config.toml
model = "image VQ-VAE"
dataset = "photos of plants, animals and fungi (iNaturalist)"
train_examples = 77898
image_size = 64
crop_scale_min = 1
horizontal_flip = true
translate = 0.12
rotation_deg = 10
bottleneck = "vq"
downsampling_factor = 8
encoder_arch = "resnet"
encoder_norm = "batchnorm"
encoder_activation = "relu"
encoder_depths = [2, 3, 4, 2]
encoder_kernel_size = 3
encoder_stem = "single"
encoder_avg_pool_shortcut = true
encoder_widths = [64, 96, 144, 208]
loss = "l1"
latent_channels = 32
decoder_norm = "batchnorm"
decoder_activation = "silu"
decoder_widths = [48, 48, 96, 192]
decoder_blocks_per_level = 3
decoder_block = "plain"
decoder_attention = false
decoder_upsampling = "pixel_shuffle"
codebook_size = 512
init = "torch_default"
residual_init = "zero_last"
optimizer = "soap"
beta2 = 0.99
lr = 0.0021
beta1 = 0.95
shampoo_beta = 0.99
eps = 1e-08
precondition_frequency = 20
max_precond_dim = 1536
merge_dims = false
one_sided = false
adamw_lr_other_params = 0.0017
steps = 7800
batch_size = 192
epochs = 19.2
lr_schedule = "cosine"
final_lr_fraction = 0.01
warmup_steps = 1560
weight_decay = 0.2
adamw_weight_decay_other_params = 0.05
Rows from block 5 of the encoder of a small image VQ-VAE, named by matrix and row number. Rows with one number belong to one channel. Each number is 128 + 24 x the weight over its row's rms, rounded and kept within 0 to 255. All counts start at 0. Numbers have three digits each.
Before each channel's rows are labels from the 100 images, of 14976, where the channel reaches its highest value: "place" is the part of the image that holds the peak. Only what is clearly more common there than usual is listed. The data: photos of plants, animals and fungi (iNaturalist).
# convs0: first 3x3 conv, stride 2 (encoder.blocks.5.convs.0.weight, 144x96x3x3, each kernel summed), inputs 0-31
# convs1: second 3x3 conv (encoder.blocks.5.convs.1.weight, 144x144x3x3, transposed, each kernel summed), outputs 0-35

place: bottom right
convs0.112:140140133132103133088111094113100132085168095118157130151133095104146146181149129108162142108136
convs1.112:144128132119146124157149116124131151108144165114110167118121165135133135093176120057107149139139110152192110

place: bottom left
convs0.73:057164093136140111098142101127087099151095180121132119104107079130154112126118121134063159131160
convs1.73:154110139102124130139103118123121085106125076119151120124098147162149154087161123102141138154129182102111153

place: bottom centre
convs0.19:146171051161134079132108123119144103130110117180119121103111120101139172139121143131112120118137
convs1.19:029135120124122136108126100154103160115145139113114163125100099143118123118146120163107119082148076134132171

place: bottom right
convs0.58:116118098160139127104124131088132107099156134140134127101159127145110114122150155112144105156140
convs1.58:117111090132110137118142129093113133150111126095147180146116095141157135118153083139145113120164162158130112

place: bottom right
convs0.57:125160140164128112081176137139111082095162161128114170086104124152083167133138137115143092124142
convs1.57:086107130110095134146138154117136127078128172151109110123107131110133122132073140105125157122133098106131113

place: bottom right
convs0.96:131116124098136168110104114116090094189132131122112125117139101141104138114127116122110127140091
convs1.96:129134150118143158124118126152144113151117130135137195125143161115087134115120124140127125103132100133117167

place: bottom right
convs0.122:088117080109098134099142083141104101097148126084120115169137122121142188105152139102131142135149
convs1.122:157105114169138100127103105107150138111142108132091143139126124090136142145127173130144125153121104120123128

place: top right
convs0.101:129131110083122144142165106133103132096166100130128148169130100123140134132147125124109085125109
convs1.101:129133119136161122094126103159158119167086110138145054126157137149103163110107172116112126091142113147139140

place: bottom left
convs0.130:126136084148140155123098114114107064121129152116103147113145155128106169106138098139114124135115
convs1.130:126176136120164116106091120152128139062114102118165205119091168110123128136147116152110130190145134181125145

place: bottom right; bottom left
convs0.23:124103150155091127071171106159094122128140146094121126138140095124120146105178180141124133100108
convs1.23:090166138097145131128158136103169118103160159116098132129102160122128130164100137130135135123145131128105189

place: centre
convs0.46:172133125149182134165155187140148132163119104172144124177130099128104108172134084109111123132106
convs1.46:115135106069129129160156120080147096135161076100150067117130107167112137116099117145123134145113159119162156

place: bottom right
convs0.43:091180160140143158140134098139106101108123146116116145146139113149136119114153129085143115102079
convs1.43:186160118150140112121104104133135138145159144146130130146095162103103119159138121137089107118138112146057174

place: bottom left
convs0.50:131137116155099104145144129085139148085089110121111139147145117134152147149119117125138137070115
convs1.50:149143133130126172125126117129087134096142113160128164120174146164100106139127184109137121142095094133166116

place: middle right
convs0.133:141125154107128132141158123107107141124135129122133147133159159121141139127141137133199147122116
convs1.133:103159127144119178110120173168102134108120157086108148140126112131121099140176090104108101143175151118122149

place: middle right
convs0.118:132127154157168125137084161143128117087144123083147121119149089205162130144127142104132112117104
convs1.118:145122147133160166138111157124092116122135104120129144125088113147124079127075122106162089146158082103134163

place: bottom right
convs0.62:129114112146090162101145143109145136154157093160112113130149117159147131131149108160169147112105
convs1.62:113119112133141079117109136135106124116094147124157139120118082157121135132118109143134087098121155179160091

place: bottom right
convs0.18:114142134125127135121116138129111141160123139050144148145137124085111151111153185112106180123143
convs1.18:121120156122123146170116143108133129118140117126101148105123121120193115160132146109158141102153122072107131

place: bottom right
convs0.48:107156156079123144142107134105112141171108100123129121139164094142107128096138111116123127127143
convs1.48:101084135144143133109142157152147133118102115083135152126113117116152124112117073160118099083145094129088155