python train.py --encoder_arch="resnet" --model="image VQ-VAE" --dataset="photos of plants, animals and fungi (iNaturalist)" --train_examples=77898 --image_size=64 --crop_scale_min=1 --horizontal_flip=true --translate=0.12 --rotation_deg=10 --bottleneck="vq" --downsampling_factor=8 --encoder_norm="batchnorm" --encoder_activation="relu" --encoder_depths=[2, 3, 4, 2] --encoder_kernel_size=3 --encoder_stem="single" --encoder_avg_pool_shortcut=true --encoder_widths=[64, 96, 144, 208] --loss="l1" --latent_channels=32 --decoder_norm="batchnorm" --decoder_activation="silu" --decoder_widths=[48, 48, 96, 192] --decoder_blocks_per_level=3 --decoder_block="plain" --decoder_attention=false --decoder_upsampling="pixel_shuffle" --codebook_size=512 --init="torch_default" --residual_init="zero_last" --optimizer="soap" --beta2=0.99 --lr=0.0021 --beta1=0.95 --shampoo_beta=0.99 --eps=1e-08 --precondition_frequency=20 --max_precond_dim=1536 --merge_dims=false --one_sided=false --adamw_lr_other_params=0.0017 --steps=7800 --batch_size=192 --epochs=19.2 --lr_schedule="cosine" --final_lr_fraction=0.01 --warmup_steps=1560 --weight_decay=0.2 --adamw_weight_decay_other_params=0.05
Rows from block 0 of the decoder of a small image VQ-VAE, named by matrix and row number. Each number is 128 + 32 x the weight over its row's rms, rounded and kept within 0 to 255. All counts start at 0.
After each channel's rows are labels from the 100 images, of 14976, where the channel reaches its highest value: "peak at" is the part of the image that holds the peak. Only what is clearly more common there than usual is listed. The data: photos of plants, animals and fungi (iNaturalist). In brackets: how many of the 100, against the usual share in percent.
# conv: 3x3 conv (decoder.mid.0.conv.weight, 192x192x3x3, each kernel summed), inputs 128-191

conv.127 [152 142 130 149 161 138 158  93  97  93 112 138 144 167 124  72 112  78 140 160 102 137 148 141 109  36  94 146  67 128 101 161 174 122 130 129 123  86 128 115  97 142 116 132  94 131 145 110 109 153 110 109 111 114 139 150 131  98 153 150 120 123 147 125]
peak at: top right (35 vs 14.1)

conv.7 [139 159 132 126 120 145 125 158  95  94 156 140 114 119 154 101 122 112  79 111 104  88 150 151 144 182 109  96 134 168 173 155 161 122 106 133 131 120 123 112 194 112 171 124  67 113 128 133 101 147 104 128 100 127 128 138 110 119 128 129 130 126 139  80]
peak at: top right (33 vs 14.1); middle right (26 vs 9.4)

conv.42 [ 52 137  93 214  99  98  71  94 109  91 157 124 127 119 179 143 178 113 102 119 102 135  83 172 135  99 129 113 158 134 117 132 130 153  96  64 110 101 139 114 114 130 152 119  73 135 130 135  91 112 110 186 142  84 146  94 120 146 126  84  89 109 106  94]
peak at: top centre (32 vs 9.4)

conv.170 [140  73  61 110 121 118 114 122 108 120 142 108  84 105  81 162 112 142  86 154 141 128 122 141 132 194  97 107  79 100 123 120 142  99 127 145 120 114 158 123 166 107 254 151 113 142 138  81 137 108 184 106 109 136  75 147 110 140 127  90 143 130 148 170]
peak at: middle right (25 vs 9.4)

conv.9 [ 90 158 206 152 135 155 116  84 110 118 144 145 148 121 132 123 110 117 127 115 123  96 115 126 146 127 116 138  98 139 175 127 120 135 110 147 165 157  81 160 101 127 161 174 103 131 135 142 135 116 174 152 119 168 156 139 140 116 108 130 128 123 144 131]
peak at: top left (42 vs 14.1); middle left (27 vs 9.4)

conv.68 [ 74 169 123 123 131  77 143  57 101 114  98 158 138 110 125 143 171 126 119 165 154 116 142 125 128 118 117  94 133 121 101 138 130 106  93 141 131 161  94 130 168  99 199  97 123 173 107 145 140 143 126 132 138 125 154  73 133 117 143 116  81 125 144 150]
peak at: top right (33 vs 14.1)

conv.160 [143 117 255 192  97 120 121 158 138 135 143 128 130 122  88 140 139 117 116 130 155 168 149 147 147 146 144 137 145 156 168 148  79 100 135  65 124 153 178  15 156 122  66 117 162 103 149 112 118  85  98 114 109 121  90 130  73 152  98 107 105  98 149 113]
peak at: top left (56 vs 14.1); middle left (29 vs 9.4)

conv.154 [147 128  34 150 143 130 156 170 122 134  91 154 135 102  73 126 145 143 101 132 130 138 117 106 163  83 127  83 116 130 135 108 106 165 123 117 164 124 104  17 141 170 147 158 149 121  96 134 111 141 140 125 134 130 100  94 143 151  75 107  96 124 124 142]
peak at: top centre (28 vs 9.4)

conv.111 [123 121 188  87 101  92 143 169 128 136 135  96 101 112  82 145 108 135 145 138 154 112  99 134 128 135 117 134 177 114 163 113  98 104 114 131 104 129 157 224 133 117  97 102 121 121 101 103 135 116 118 163 116 106 116 139 132 125 117  99  96 110 103 114]
peak at: bottom centre (25 vs 9.4)

conv.143 [121 121  21 145 129 165 121 138  93 107 108 113 158 121 120 109  93 129 138  82 113 122 118 135 130 172 107 167  41 139 138 114 145 127 105 171 158  98 103 177 135 129 161 132  69 114 181  89 130 123 188 135  93 104 125 159 130 136 119 136 140 149 155 139]
peak at: top right (43 vs 14.1)

conv.163 [ 92  94 115  79 147 149 122  69 125 113 123 126 142 148 135 125 133 123  97 151 115 152 113 149 116 147 102 144 126 119 136 159 122 110 102 132 124 156 130 185  93 150  64 146 184 138 125 167 124 130  65 116 134 121 134 108 133 119 121 128 122 120 117 144]
peak at: top right (56 vs 14.1); bottom right (34 vs 14.1)

conv.151 [ 99  97 160 160  96  94 132 159 118 114 120 141 134 113 107 143 125  99 172  22 111  86 106 117 154 217 122 106  87 132 152 179 161 147 142 164 141 158 155  29 190 119 162 173 123 130 136 118  91 150 147  75  70 167 110 111 128 135 134 130 106 142 132 159]
peak at: top centre (36 vs 9.4); top right (32 vs 14.1)

conv.5 [109 118 109  55 122 107 120 111 157  87 133 146 102 101 180 131  76 142 107 106 132 118  96  94  91 110 172 139 163 117 115 109 129 155 140 125 126 137 143  73 131  90 165 191 115 157 132 140 122 172 151  99 101  91 109 151 119 160 117 163 143  82 117 116]
peak at: bottom centre (35 vs 9.4)

conv.14 [ 95 130 155  79 192 161 110 127 143  84 140 147 120 101 137  94  73 114 105 129 144 161 151 147 149  59  97 123 123 172  88 116 156 153  97 122  93 119  96 194 152 159  87 135  36 124 108 117  88 139 149 143 147 129 150 148 133 114 100 138 124 136 200 109]
peak at: top right (40 vs 14.1)

conv.31 [104 135 156 177 149 114 130 120 103 157 121 113  91 126 133 189  68  96 116 162 104 122 106 135 178  72  91 122 111 106 114 114 135 125 118 118 104  91 142  77  89  86 207 106 129 115 100 120 137 150 118 179  77 128 102 168 116 116 157 119  50 155 149 133]
peak at: top right (38 vs 14.1); middle right (25 vs 9.4)

conv.20 [137 146  95 138 193  96 153 119  96 107 160  91  97 132 207 123 102  82 128 157 111 128 191 160 137 147 124 110 185 131 132 147 135 142 142 112 105 140 134 143 126 146  38  63 196 119 116  96 166 154 116 128 121 130 217 135 163 107 121 155 107 134 125 115]
peak at: top centre (35 vs 9.4); top right (35 vs 14.1)

conv.174 [ 89 133 132 207 151 153 148 137 130 114 101 120 100 150 117 106 116 118 124  85 149 141 142 152 120 131  92 140  84 138 122 118  96 160 121 146 173 125  69  93 170 106 134 144 132 158 143 124 113 110 107 108 140 146 143  97 124 119 118 151 175  98 138 114]
peak at: bottom left (38 vs 14.1); top left (37 vs 14.1)

conv.34 [174 129 156 105 107 138 123 126 141  72 133 139 147 108 140 143 123 161 126 130 131 146 173 129 120 135 137 141 144 142  89 150 101 112  82 105  72 125 153 124  55 173 125 125 219 119 125 127 162 144 108  96 126 116 138  99 130 141 142  85 168 106  95 138]
peak at: centre (29 vs 6.2)

conv.186 [160  96  94 245 155 113 155 115  83 109 123 105 147 111 145 175 106 122  89  49 116 108 116 129 133 206 145 159  92 117 139 134 165 134 140 152 124 144 147  86  95  69 195 122 178 130 147 129  99 133 168 168 100 136 108 123 148 143 100 120 120 148 106 167]
peak at: top right (50 vs 14.1)

conv.122 [150 167 149 123 144 128 146 149 150 127 124 142 129 134  95 117 132 150 159 179 138 124 154 109 130 110 139 133 103 123 138 166  96 127 159 126 142 116 117 177 117 172   0 109 158 154 138 121 134 121  97 115 117  96 161 115 123  84 154 142 146  96 131 119]
peak at: middle right (35 vs 9.4)

conv.178 [145 146  77  72 109 111 125 138 166 101 114 143 102  86 151 103  78 112  98 203 138 154 130 122  84  71 137 122 143 126 105 116 221 137  91 127 123 127 164 138 107 143 120 125 226 135 100  71 143 114 125 126 100 117 114 137 110 100 149  99 110 126 137 155]
peak at: middle left (35 vs 9.4)

conv.1 [ 98 102 188 242  91 153 135  56 116 140 171 125 171 143 125 123 143 153 157 104 106 190 108 147  98 129 121 147 103 113 137 110 182 162 118 123 100 149 107  66 130 118 111 144 157 122 146 126 112 111 108 172 142 130 129 135 111 168 167 104 133 122 103 138]
peak at: bottom right (50 vs 14.1); bottom centre (39 vs 9.4)

conv.147 [128 160 255  53  72 153  80 121 120  95 118  98 108 148  81 100 141 120 144 151 153  90 120 122 142  98 133 123 101  93 159 114 100 153 110  79 114 130 126  79  99 136  62 130 148 115 131 120 122 130 125  84 122 142 133 117 104 136 115 142  89 116  80 134]
peak at: middle left (38 vs 9.4)

conv.172 [150 139 136 129 181 164 162 132  95  83 119 114 168 172 198 112 108 154 169  62 121 166 175 126 148 101 144 104 157 143 138 145  97 142 142 122 153 167 118  89 132 174 149 131 144 165 170 138 121 144 194 163 173 115 106 161 135 125 105 123 125 147  93 107]
peak at: top centre (58 vs 9.4)

conv.190 [146 135 115  85 159 110  68 137 120 123 141 142 132 157  93 151 139 160 132 142 111 142 119 130 144 141 142 131 124 145 112 161 117 117 153 108 113  94 130  88 140 100 155 147  67 137 128 141 129 128 136  78 118 120  86 156  99 102 133 141 174 125  90 126]
peak at: bottom centre (27 vs 9.4)

conv.112 [173 151  34  60 135 110  85 132 114 201 187 118 146 130 104  41 170 163 138 136 147 161 161 124 129 136 124 100 102 109  87 148 167 143 115 122 132 107 137 150 103 166 162 144 115 129 124  93 130 148 163 125 134 141 148 139 116 165 109 114 148 125  85  86]
peak at: top right (34 vs 14.1)

conv.26 [ 91 102  78 207 131 124 145 100 134 159 156 104 161 145 135 130 125 128 135 116 135 152 134 147 129  89 126 162 164 122 128  92  81 151 116 112 108 119 138 103 128 128 163  91 213 125 132  94 146  85  79 183 117 103 162 130 147 108 128  87 154 133 130 137]
peak at: centre (25 vs 6.2)

conv.33 [ 88  87 228  66 124 145 153  77 110 151 126 124 129 150 163 163 130 128 139 130 101 137 129 104 103 115 125 106 122 128 124 105 103 159  68 107 116 109 116 114 150 133  60 128 162 136 131 129 104 147 154 153 112 110 115 136 119 154 119 152 107  99 154 106]
peak at: centre (32 vs 6.2)

conv.96 [156 140  94 168 137  95 114 149 132 147 150 132 161 148 130 100 146 156 127 158 141 128 168 163 127 100 146 149 149 158 141 137  94 110 141 132 124 126 129 170  98  98 174 108 150 115 129 132 132  56 175 138 163 124  84 148 108 112 117 124 130 138 166 143]
peak at: middle right (28 vs 9.4)

conv.97 [ 83 107 204 119 148 167 144  62 138 133 140 118 134 107  80 122 128 139 122  89 174  92 145  95 115 167 134 140  91 119  63 155 142 130 126 131 134 140  91 133  64 119 124 155 175 158  72 137 131 120 121 120  73 159 119 114 137 156 111 103 133 140 162 100]
peak at: middle left (32 vs 9.4)

conv.81 [111 160 154 188 153 142 133 130 121 133 122  85  93 139 120 137 120 142 165  56  90 113 140 139 130 193 153 133 137 110 131 173 119 121 141 140 128 172 119 158 144  99 122 130 123 104 141 131 136 110 142 117 118  92 156 127 148 115  94 137 114 135 120 110]
peak at: bottom centre (36 vs 9.4)

conv.183 [166  97 145 130 142 136 120 144 163 130 122  62 139 130 119  99 103 138 152  93 103 134  86 161  96 165 140 135 103 131 147 137 167 134 128 140 104 106 123 158 120 150 112 178  86  97  97 164  89 103 153 133 106 127  84 151 112 155  98 155 108 154 119 147]
peak at: top centre (34 vs 9.4)

conv.21 [137 118 205 133 144 123 131 125 117 125 161 139 122 145  85 131  84 113 126 122 133 120 122  88 132 150 144 151  89 141 149 127 118  94 120 160 139 141 119 151 135 109 152 136 121 141 112 142 133 113 154 117 115 112  67  87 121 147 103 112 119 127 145  97]
peak at: top right (33 vs 14.1); top centre (28 vs 9.4)

conv.36 [120 102  71 158 143 152 115 155 143 100 127 105 127 120 173  88 117 132 133 126 121 132 111 123 123 119 138 150  94 144  98 122 149 163 133 146  97 141 108 164 146 138 109 139  98 127 133 115 120 115 149 165 116  93 165 152 110 112 153 146 104 136 121 121]
peak at: top right (36 vs 14.1)

conv.2 [134 150 221 156 108 190 131 171  97 115  96 110 130 112 117 134 110 106 166 121 155 101 132  99 107 134 162 128 113 113  79 120  81 166 105 100 139 122 142  46  93 167 106  78 176 151 152 131 150 126 128  83 129 113 115 112 124 158 174 161 164 124 153 131]
peak at: centre (52 vs 6.2)

conv.80 [113 138 121 102 131 125 120 139 129 107 165  98  81 174 116 102 109 139 130 174 129 153 125 107 128  73 112 112 161 141  96 111 153  78 130 143 117 121 133 112 166 172  20 101 142 156 135 127 127 101 134 126 134 118 118 160 126  92 125 120 108 102 171 124]
peak at: top left (47 vs 14.1); top right (35 vs 14.1)

conv.168 [107 128 114 102 180  66 115 195 110  89  84 169 119  75 168 137 111 145 133 162  97 118 122  84 139 136 121 131 151 132 121  92 167 137  99 147  95 142 158 159 171 158  49 115 197  96  80 127 126 186 128 111  87  93 101 110  90 105 141 120 122 120 104 108]
peak at: top right (32 vs 14.1); middle right (30 vs 9.4)

conv.175 [191 141  48 105 122 138 123 128 133 149 136 134 154 137 138 137 180 139  84 171 123 137 113 161  97 153 131 119 151 126 143 122  80 112 136  96 128 137 152 156  91 120 156 126  96 139 103 114 141 113 104 133 157 102 109 142 115 119 144 148 154 139 128 139]
peak at: middle left (37 vs 9.4)

conv.25 [167 114 175 119 136  50 167 143 157 153 137 140 142 122 110 187 143 125 102 159 135 144 168 120 135 136  95 120 151 129 112 130 136 105 109 135 115 122 142 138 176 132  35 148 232 129 133 127 175 158 150 100  94 150 115 130 110 151 141  97 120  93 128 160]
peak at: centre (34 vs 6.2)

conv.138 [115 158  93 143 111 133 122 166 152 122 116 122 127 157  39 130 121 145 103 106 121 110 112 105 127  99 142 133  64 130 107 104 181 108 117 114 127 106 130  89 128 122 138 151  44 128 128 132 154 135 127 110 156  98  60 141 123 134 148 117 128 160 148 126]
peak at: bottom centre (25 vs 9.4)

conv.149 [165 113 241 143 118 153 121  97 133 162 145 146 171 139 175 116 135 174 164  97 119 106 130 131 137 199 179 140 146 108 134 128 120 125 171 147 157 137 104  44  87 145 159 148 103 156 138 140 138 139 112 141 122 157 109 116 163 145 126 188 157 127 129 159]
peak at: top centre (26 vs 9.4)

conv.45 [113 130 174  78 102 101 139 114 150 146 114 142 105 119 102 143  88 126 124 125 149 126 113 112 130  70 158 119 122 127 139 133 110 122 100 110  99 131 127  67 110 148  77 107 189 123 140  89 147 152 189 127 114 154 144 127 128 120 149  97 101  99 150 124]
peak at: top right (63 vs 14.1)

conv.176 [104 136 102 207 142 128 103  84  95 119 134 147 115 138 155 145 136 128 111 126 116 113 152 115 138  96 130 166  95 128  85  59 201 172 173 143 128  98 126 188 126 163 183 113  78 107 117 148 137 116 151 154 169 106 184 127 100 126  84 157 138 158 117 114]
peak at: middle right (61 vs 9.4)

conv.145 [155 111 137 200 179 207 141 132 133  85 116  88 118 145  75  71 110 111  75  61 138 121 146 144 156 138 168 106  57 111 122 178 110 122 131 110 151 185 118 216  72 138 107 130 110 143 169 115 100 107 175 110  84 155 146 114  91 113 121 153 121  84 123 135]
peak at: top centre (46 vs 9.4)

conv.60 [142 154 143  59 129 107 153 196  96 119 119 193   9 140 125 191 162 101 111 150 141 123 135 132 157  90 114 128 118 142  85 103 121 103 129 131 163 138 165 186 116 124 104 135  94 128 158 205 188 140 123  93  98 143  99 111 152 172 125 110 134 101 146 160]
peak at: top centre (33 vs 9.4)

conv.78 [113 146 104  40 141 139 117 157  77 138  90 117 168 100 182 105 123 125  95  87 130  77 131 111 164 129 169 111 129  68 138 161  90  63 119 155 159 122  94 127  99 125 233 135 181 153 104 124 108 148 134 172 166 102 162 120  96 166 100 114  85  90 122  86]
peak at: top centre (26 vs 9.4)

conv.105 [ 92 137  62 128 140 120 101 155 135 101 171 108 116 112 148 149 108 193 132  81  72 137 158  97 139 135 129 125 205 115 107  96 143 134 126 129  77 126 121  35 109 126 131 126 238 119 141 126 133 107 114 123 115 122 196 178 109 151 136 150 137 139 122 107]
peak at: middle right (44 vs 9.4)

conv.52 [119 113 157 107 138 155 106  97  99 118 152 163 157 122 126 110 129  90 132  90 142 106 100 157 115 140 142  98  79 147 144 130 129 165 153 129 138 109 107  72 127 132 197 129 117 144 134 130 123 128 120 110 122 143 121 119 147 118 123 125 149 138 122 170]
peak at: top right (39 vs 14.1)

conv.69 [130 125 132 120 170 160 184  94 133 163 158 135 118 162 139 169 184 132 131 100 123 159 112 100 106 189 162 150 118 126 121 135  80 114 186 117 137 148 105  99 137 133 127 120 133 130 180 138 138 149  44 145 130 137 120 146 123 114 130 188 137 102  67 102]
peak at: top right (66 vs 14.1)

conv.189 [114  97  60   9 162 133 152 133 148 110 117 129 148 147 150 140 147 130 124  99 123 155 135 171  84 134 127 121 222 140 118 159 107 155 151 128 100 121 149 184 183 132 135 115 178  84 150 123  95 138 141 124 127  87 140 137 121 111 112 160  84  80  75  78]
peak at: centre (32 vs 6.2)

conv.117 [127  85 223 149 145 128 110 117 133 105 134 130  77  89 164 121 132 109 138 125 109 139 104 121  81 137 136 123 174 139 105 137 104 125 120 149 114 162 167 208 142 133  90 134 206 150  85 120 141 131 102 126 107 145 145  90 106 146 132 148 148 111 104  80]
peak at: middle right (39 vs 9.4)

conv.27 [ 69 128 178 218 137 107 117 113 166 134 118 111 143 115 121  97 114 157 128 105 123 126 100 146 143 135 106 136  78 138 121 142 135 126  95 187 156 159 100 187 144 114  59 161  29 133 148 161 115 129 103 150 127 117 172 136 134 131 146 127 130 133 106 139]
peak at: top left (45 vs 14.1)

conv.162 [100 116 128 142 146 125 106  85 158 130  57 117 114 133  65  91  72 157 128  91 159 134  96 111 171  33 118 100  80 161  69 129 126 151  99 156 105 103  82 198 139 155 146 124 118 141 111 138 110 128 147 150 129 135 191  96 129 139 138 145 153 155 135 137]
peak at: top right (53 vs 14.1)

conv.157 [133 128  63 217 155 118 165  97 132 171 148 125 124 160 132  79 121 158 100 188 137 142 156 128 145 107 118 127 133 122  97  98  99 106 154 158 104 144 131 210  95 140 125 115 120 139 107 147 124 137 156 140 136 106  90 121 128 133 122  84 106 144 151 127]
peak at: middle right (46 vs 9.4)

conv.12 [ 93 115 137 148  88 164 158  77 135 126 109 180 117 138 194 156 139 120 163 134 104  89 120 139 133 157 121 130 117 116 149 148 129 151 168 119 155 128 132 167  55 121 164 109 194 147 111 133  89  48 187  96 127 161 151 106 150 128 164 159 181 142 155 152]
peak at: top left (42 vs 14.1); top centre (28 vs 9.4)

conv.182 [ 94 174 136  90 113 128 109 185 144 115 142 142  98  97 134 112 174 122 153 147 101 123 110 157 103 104 121 115 196 147 109 136 111 132 107 115 150 136 156  37 144 125  36  75  99 131  99 150 105 132  96 119 168 131 130 126 142 127 139 166 126 114 178  81]
peak at: middle left (30 vs 9.4)

conv.167 [126 115 251 134 101 174 167 147 104  86 161  72 203  94 139 119 148 151 173  92 154 122 150 127 145 198 148  75 171  77 156 195 117  93 108 127 106 105  77  54 123 106  36 104 166  61 123 166 115 106  95 100 107 124 147 127 129 122  71 159 105 116 108 150]
peak at: top left (46 vs 14.1); middle left (25 vs 9.4)

conv.179 [131 123 161  33  94 135 110 135 133 159 136 126 143 140 129 155  83 146 116  85 108  91 116 162 111 119 128 130  59 144 144 138 168 167  97 163 127 158 120  29 142 196 146 136 202 110 155 143 119 121 180  95 127 154  85 144  79 139 148 142 155 151 145 154]
peak at: middle left (25 vs 9.4)

conv.23 [104 145 125 183 148 168 117 152 148 172 147  62 149 121 141 136  78 118 132  85 121 169 127 152 127  50 120 133 131 121 127 102  98 126 113 134 116 150 132 203 121 123  19 128 116 146 150 126 126 120 135 147 171  90 119 139 127 121  99 116  87 110 184  84]
peak at: bottom centre (38 vs 9.4)

conv.118 [ 94 125 146 127 185 185 130 116 104 115 172 109 178 118 149 106  88  92 140  39  73 111 129 104 106 170 142  98 107 115  95  93 112 155 164 149 123 117  98 240 149 129 193 133 146 107 157 141 107 110 140 216 106 134 163 152 131 149 108 130 104 123 123  85]
peak at: bottom left (42 vs 14.1)

conv.71 [ 91 150 140 115 159  91 108 127 102 104 159 117 131 134 143 183  92 137 105 162 123 129 162 150 119 153 113 121 121 154  82  78 133  88  79 164 145 110 143  28 190  88 163 150 166 141 125 108 112 163 154 122 131  90  96 141 152 110 169 120 104 127 125 145]
peak at: middle left (35 vs 9.4); centre (26 vs 6.2)

conv.28 [ 96  98  28 143 140 131 152 145 158 145 143 121 134 158 161 139 174 122  91 136 165 111 150  65 132 117  55  81 171 142 129  64 157  80 105 116 121  90  97 127 172 154 146 145 151 143 152 133 163 141 156 150 112 166 107 115 136 190 105 123 129 113 129  98]
peak at: middle left (31 vs 9.4)

conv.43 [135  95 150  79 147 133 130 180 115 116 128 104 149 122 149 118  90 133 121 164 128 129 136 148 129 144 126 133 150 114 142 127 156 129 120 153 115 147 117 161 172 130  26 113 203 109 136 105 109 105 123 114 115 131 173 136 139 130 133 124 127 128 110 114]
peak at: bottom right (71 vs 14.1)

conv.88 [126 104 174 170 106 127  78 116 124 175 145  91 122 111 102 119 125 159 113 113 160 124  94 130 154 168 133 122  48 146 143 159 144 131 163 111 144 117 123 156 134 126 176 145 100 149 107 149 147 113 206 137 127 103  79 177 115 107 156 141 139 145 104  91]
peak at: top centre (37 vs 9.4); top right (32 vs 14.1)

conv.185 [155 126  84 128 118 130 145 115  89 114 142 147 112 126 222 122 134 133 143  47  70 112 174 158 137 100 158  93 126 101 121 103 145 124 105 101 155 168 150  90  99 160  62  90 185 145 149 161 112 104 176 146 110 135 175 110 170  98 108 158 107 179 160 147]
peak at: bottom centre (26 vs 9.4)

conv.75 [123  99  94 170 106 164 133 188 143 115 127  92 137 129 108  85 118 119 164 142 127 133 107 159 144  79 126 114  82 111 113 131 118 147 137 146 109 139 110  36 108 140 184 151 114 120  94 121  84 122 165 137 142 123 124 147 140 109 108 132 143 132 134 108]
peak at: top centre (76 vs 9.4)

conv.164 [ 91 132 178 148 163 186 136 137  98 139 119 122 136 117 138 114 142 158 149 105 134 140 129 118 138 108 145 158 116 115 107  91 152 146 139 128 128 120 110 122 109 137 125 133  43  92 148 153  89 108 138 129 167 144  99 155 190 126 114 134 118 149 121 114]
peak at: bottom right (47 vs 14.1)

conv.132 [162 133  76 171 165 152 111  83 146  60 142 135  95 144 118 150 146 129 110 119 131  94 110 133 120 144 134 127 114  96 154 116  59 112 141  81 141 142 110  52  49 141 139 141 244 146 127 150 118 103  77 138 136 107 150 110 138 125 142 129 168 107 143 139]
peak at: middle right (36 vs 9.4)

conv.150 [155 133 155 133  81  84 106 153 137 141 143 126 118 126  97 174 203  78 124 171 114 104  99  87  90 115 115 146 172 152 150 135 141 171 101 106  97 117 144  76 136 131 114 146 149 142  97 147 146 134 143 119 133 177 142  66 134 135 135 134 186 144 152 162]
peak at: centre (30 vs 6.2); middle left (27 vs 9.4)

conv.90 [156  96 113 143 125 152 137  90 108 102 147 113 162 121  92  98 112 109 112  70 109 131 129 110 106 182 144  98  97 106 140 143  84 129 119 108 113 156 138 180 133 175 237 152 205 127 133 145 106 122 185 166  95 173  98 115 128 125 128 139 117 129 156 148]
peak at: bottom left (46 vs 14.1)

conv.48 [108 148 142  90 199 164 112 131 115 144 116 124 134 121 129 110 108 123 135 162  93 147 131 154 143  78 143 129 156 146 120 140 124 121 129 136 140 134 103 220 157 138  18 150  72  74 146 141 105 109 147 121 110 142 126 139 125 121 101 129  98 167 171 124]
peak at: bottom left (43 vs 14.1); middle left (26 vs 9.4)

conv.39 [148 120 144 140 114  71 110 136 135  90  46 146  68 109  73 165 166 142  89 183 135 136 130 124 121 181 123 135  88 134 109  86 120 101 126 111 132 141 139 120  96 116 130 172   0 130 114 128 144 108 173  76  97 105  75 121 110 159 154  92 137 164 123 199]
peak at: centre (34 vs 6.2)

conv.139 [159  92  96 146 178 107  93 140 120 134 137 106 146 131 119 133 132 103 178 154 153 158 131 154 173 204 157 120 108 129 127 139 139 149 162 114 150  76 177 138 172 100 145 135  43 145  93 125  89 130 117 143 166 134 118 152 113 123 131 147 144 106 152 126]
peak at: top centre (30 vs 9.4)

conv.49 [142 128 141 113 150 164 144 154 140 128 134  70 158 143 124 102 105 111 159 148 131 208  92 149  91  89 113 141 117 129 107 121 100 102 134 118 125  95  82 174 155 151 166 117  53 135 145 142 100 100 111 128 179 148 106 154 118  89 129 145 101 122 132  96]
peak at: top left (38 vs 14.1); bottom left (36 vs 14.1)

conv.67 [107 106 236 162 151 153 169 138  76 141 171  96 181 123 148 151 164 135 143 110  88 120 158 136 137 197 183 140 114 112 173 129 106 155 161 129  95 115 118   0 121 110 172 132 167  88 110 153 107  99 114 162 200  95 127 127 164 134 109 147 131 125 112 113]
peak at: top centre (53 vs 9.4)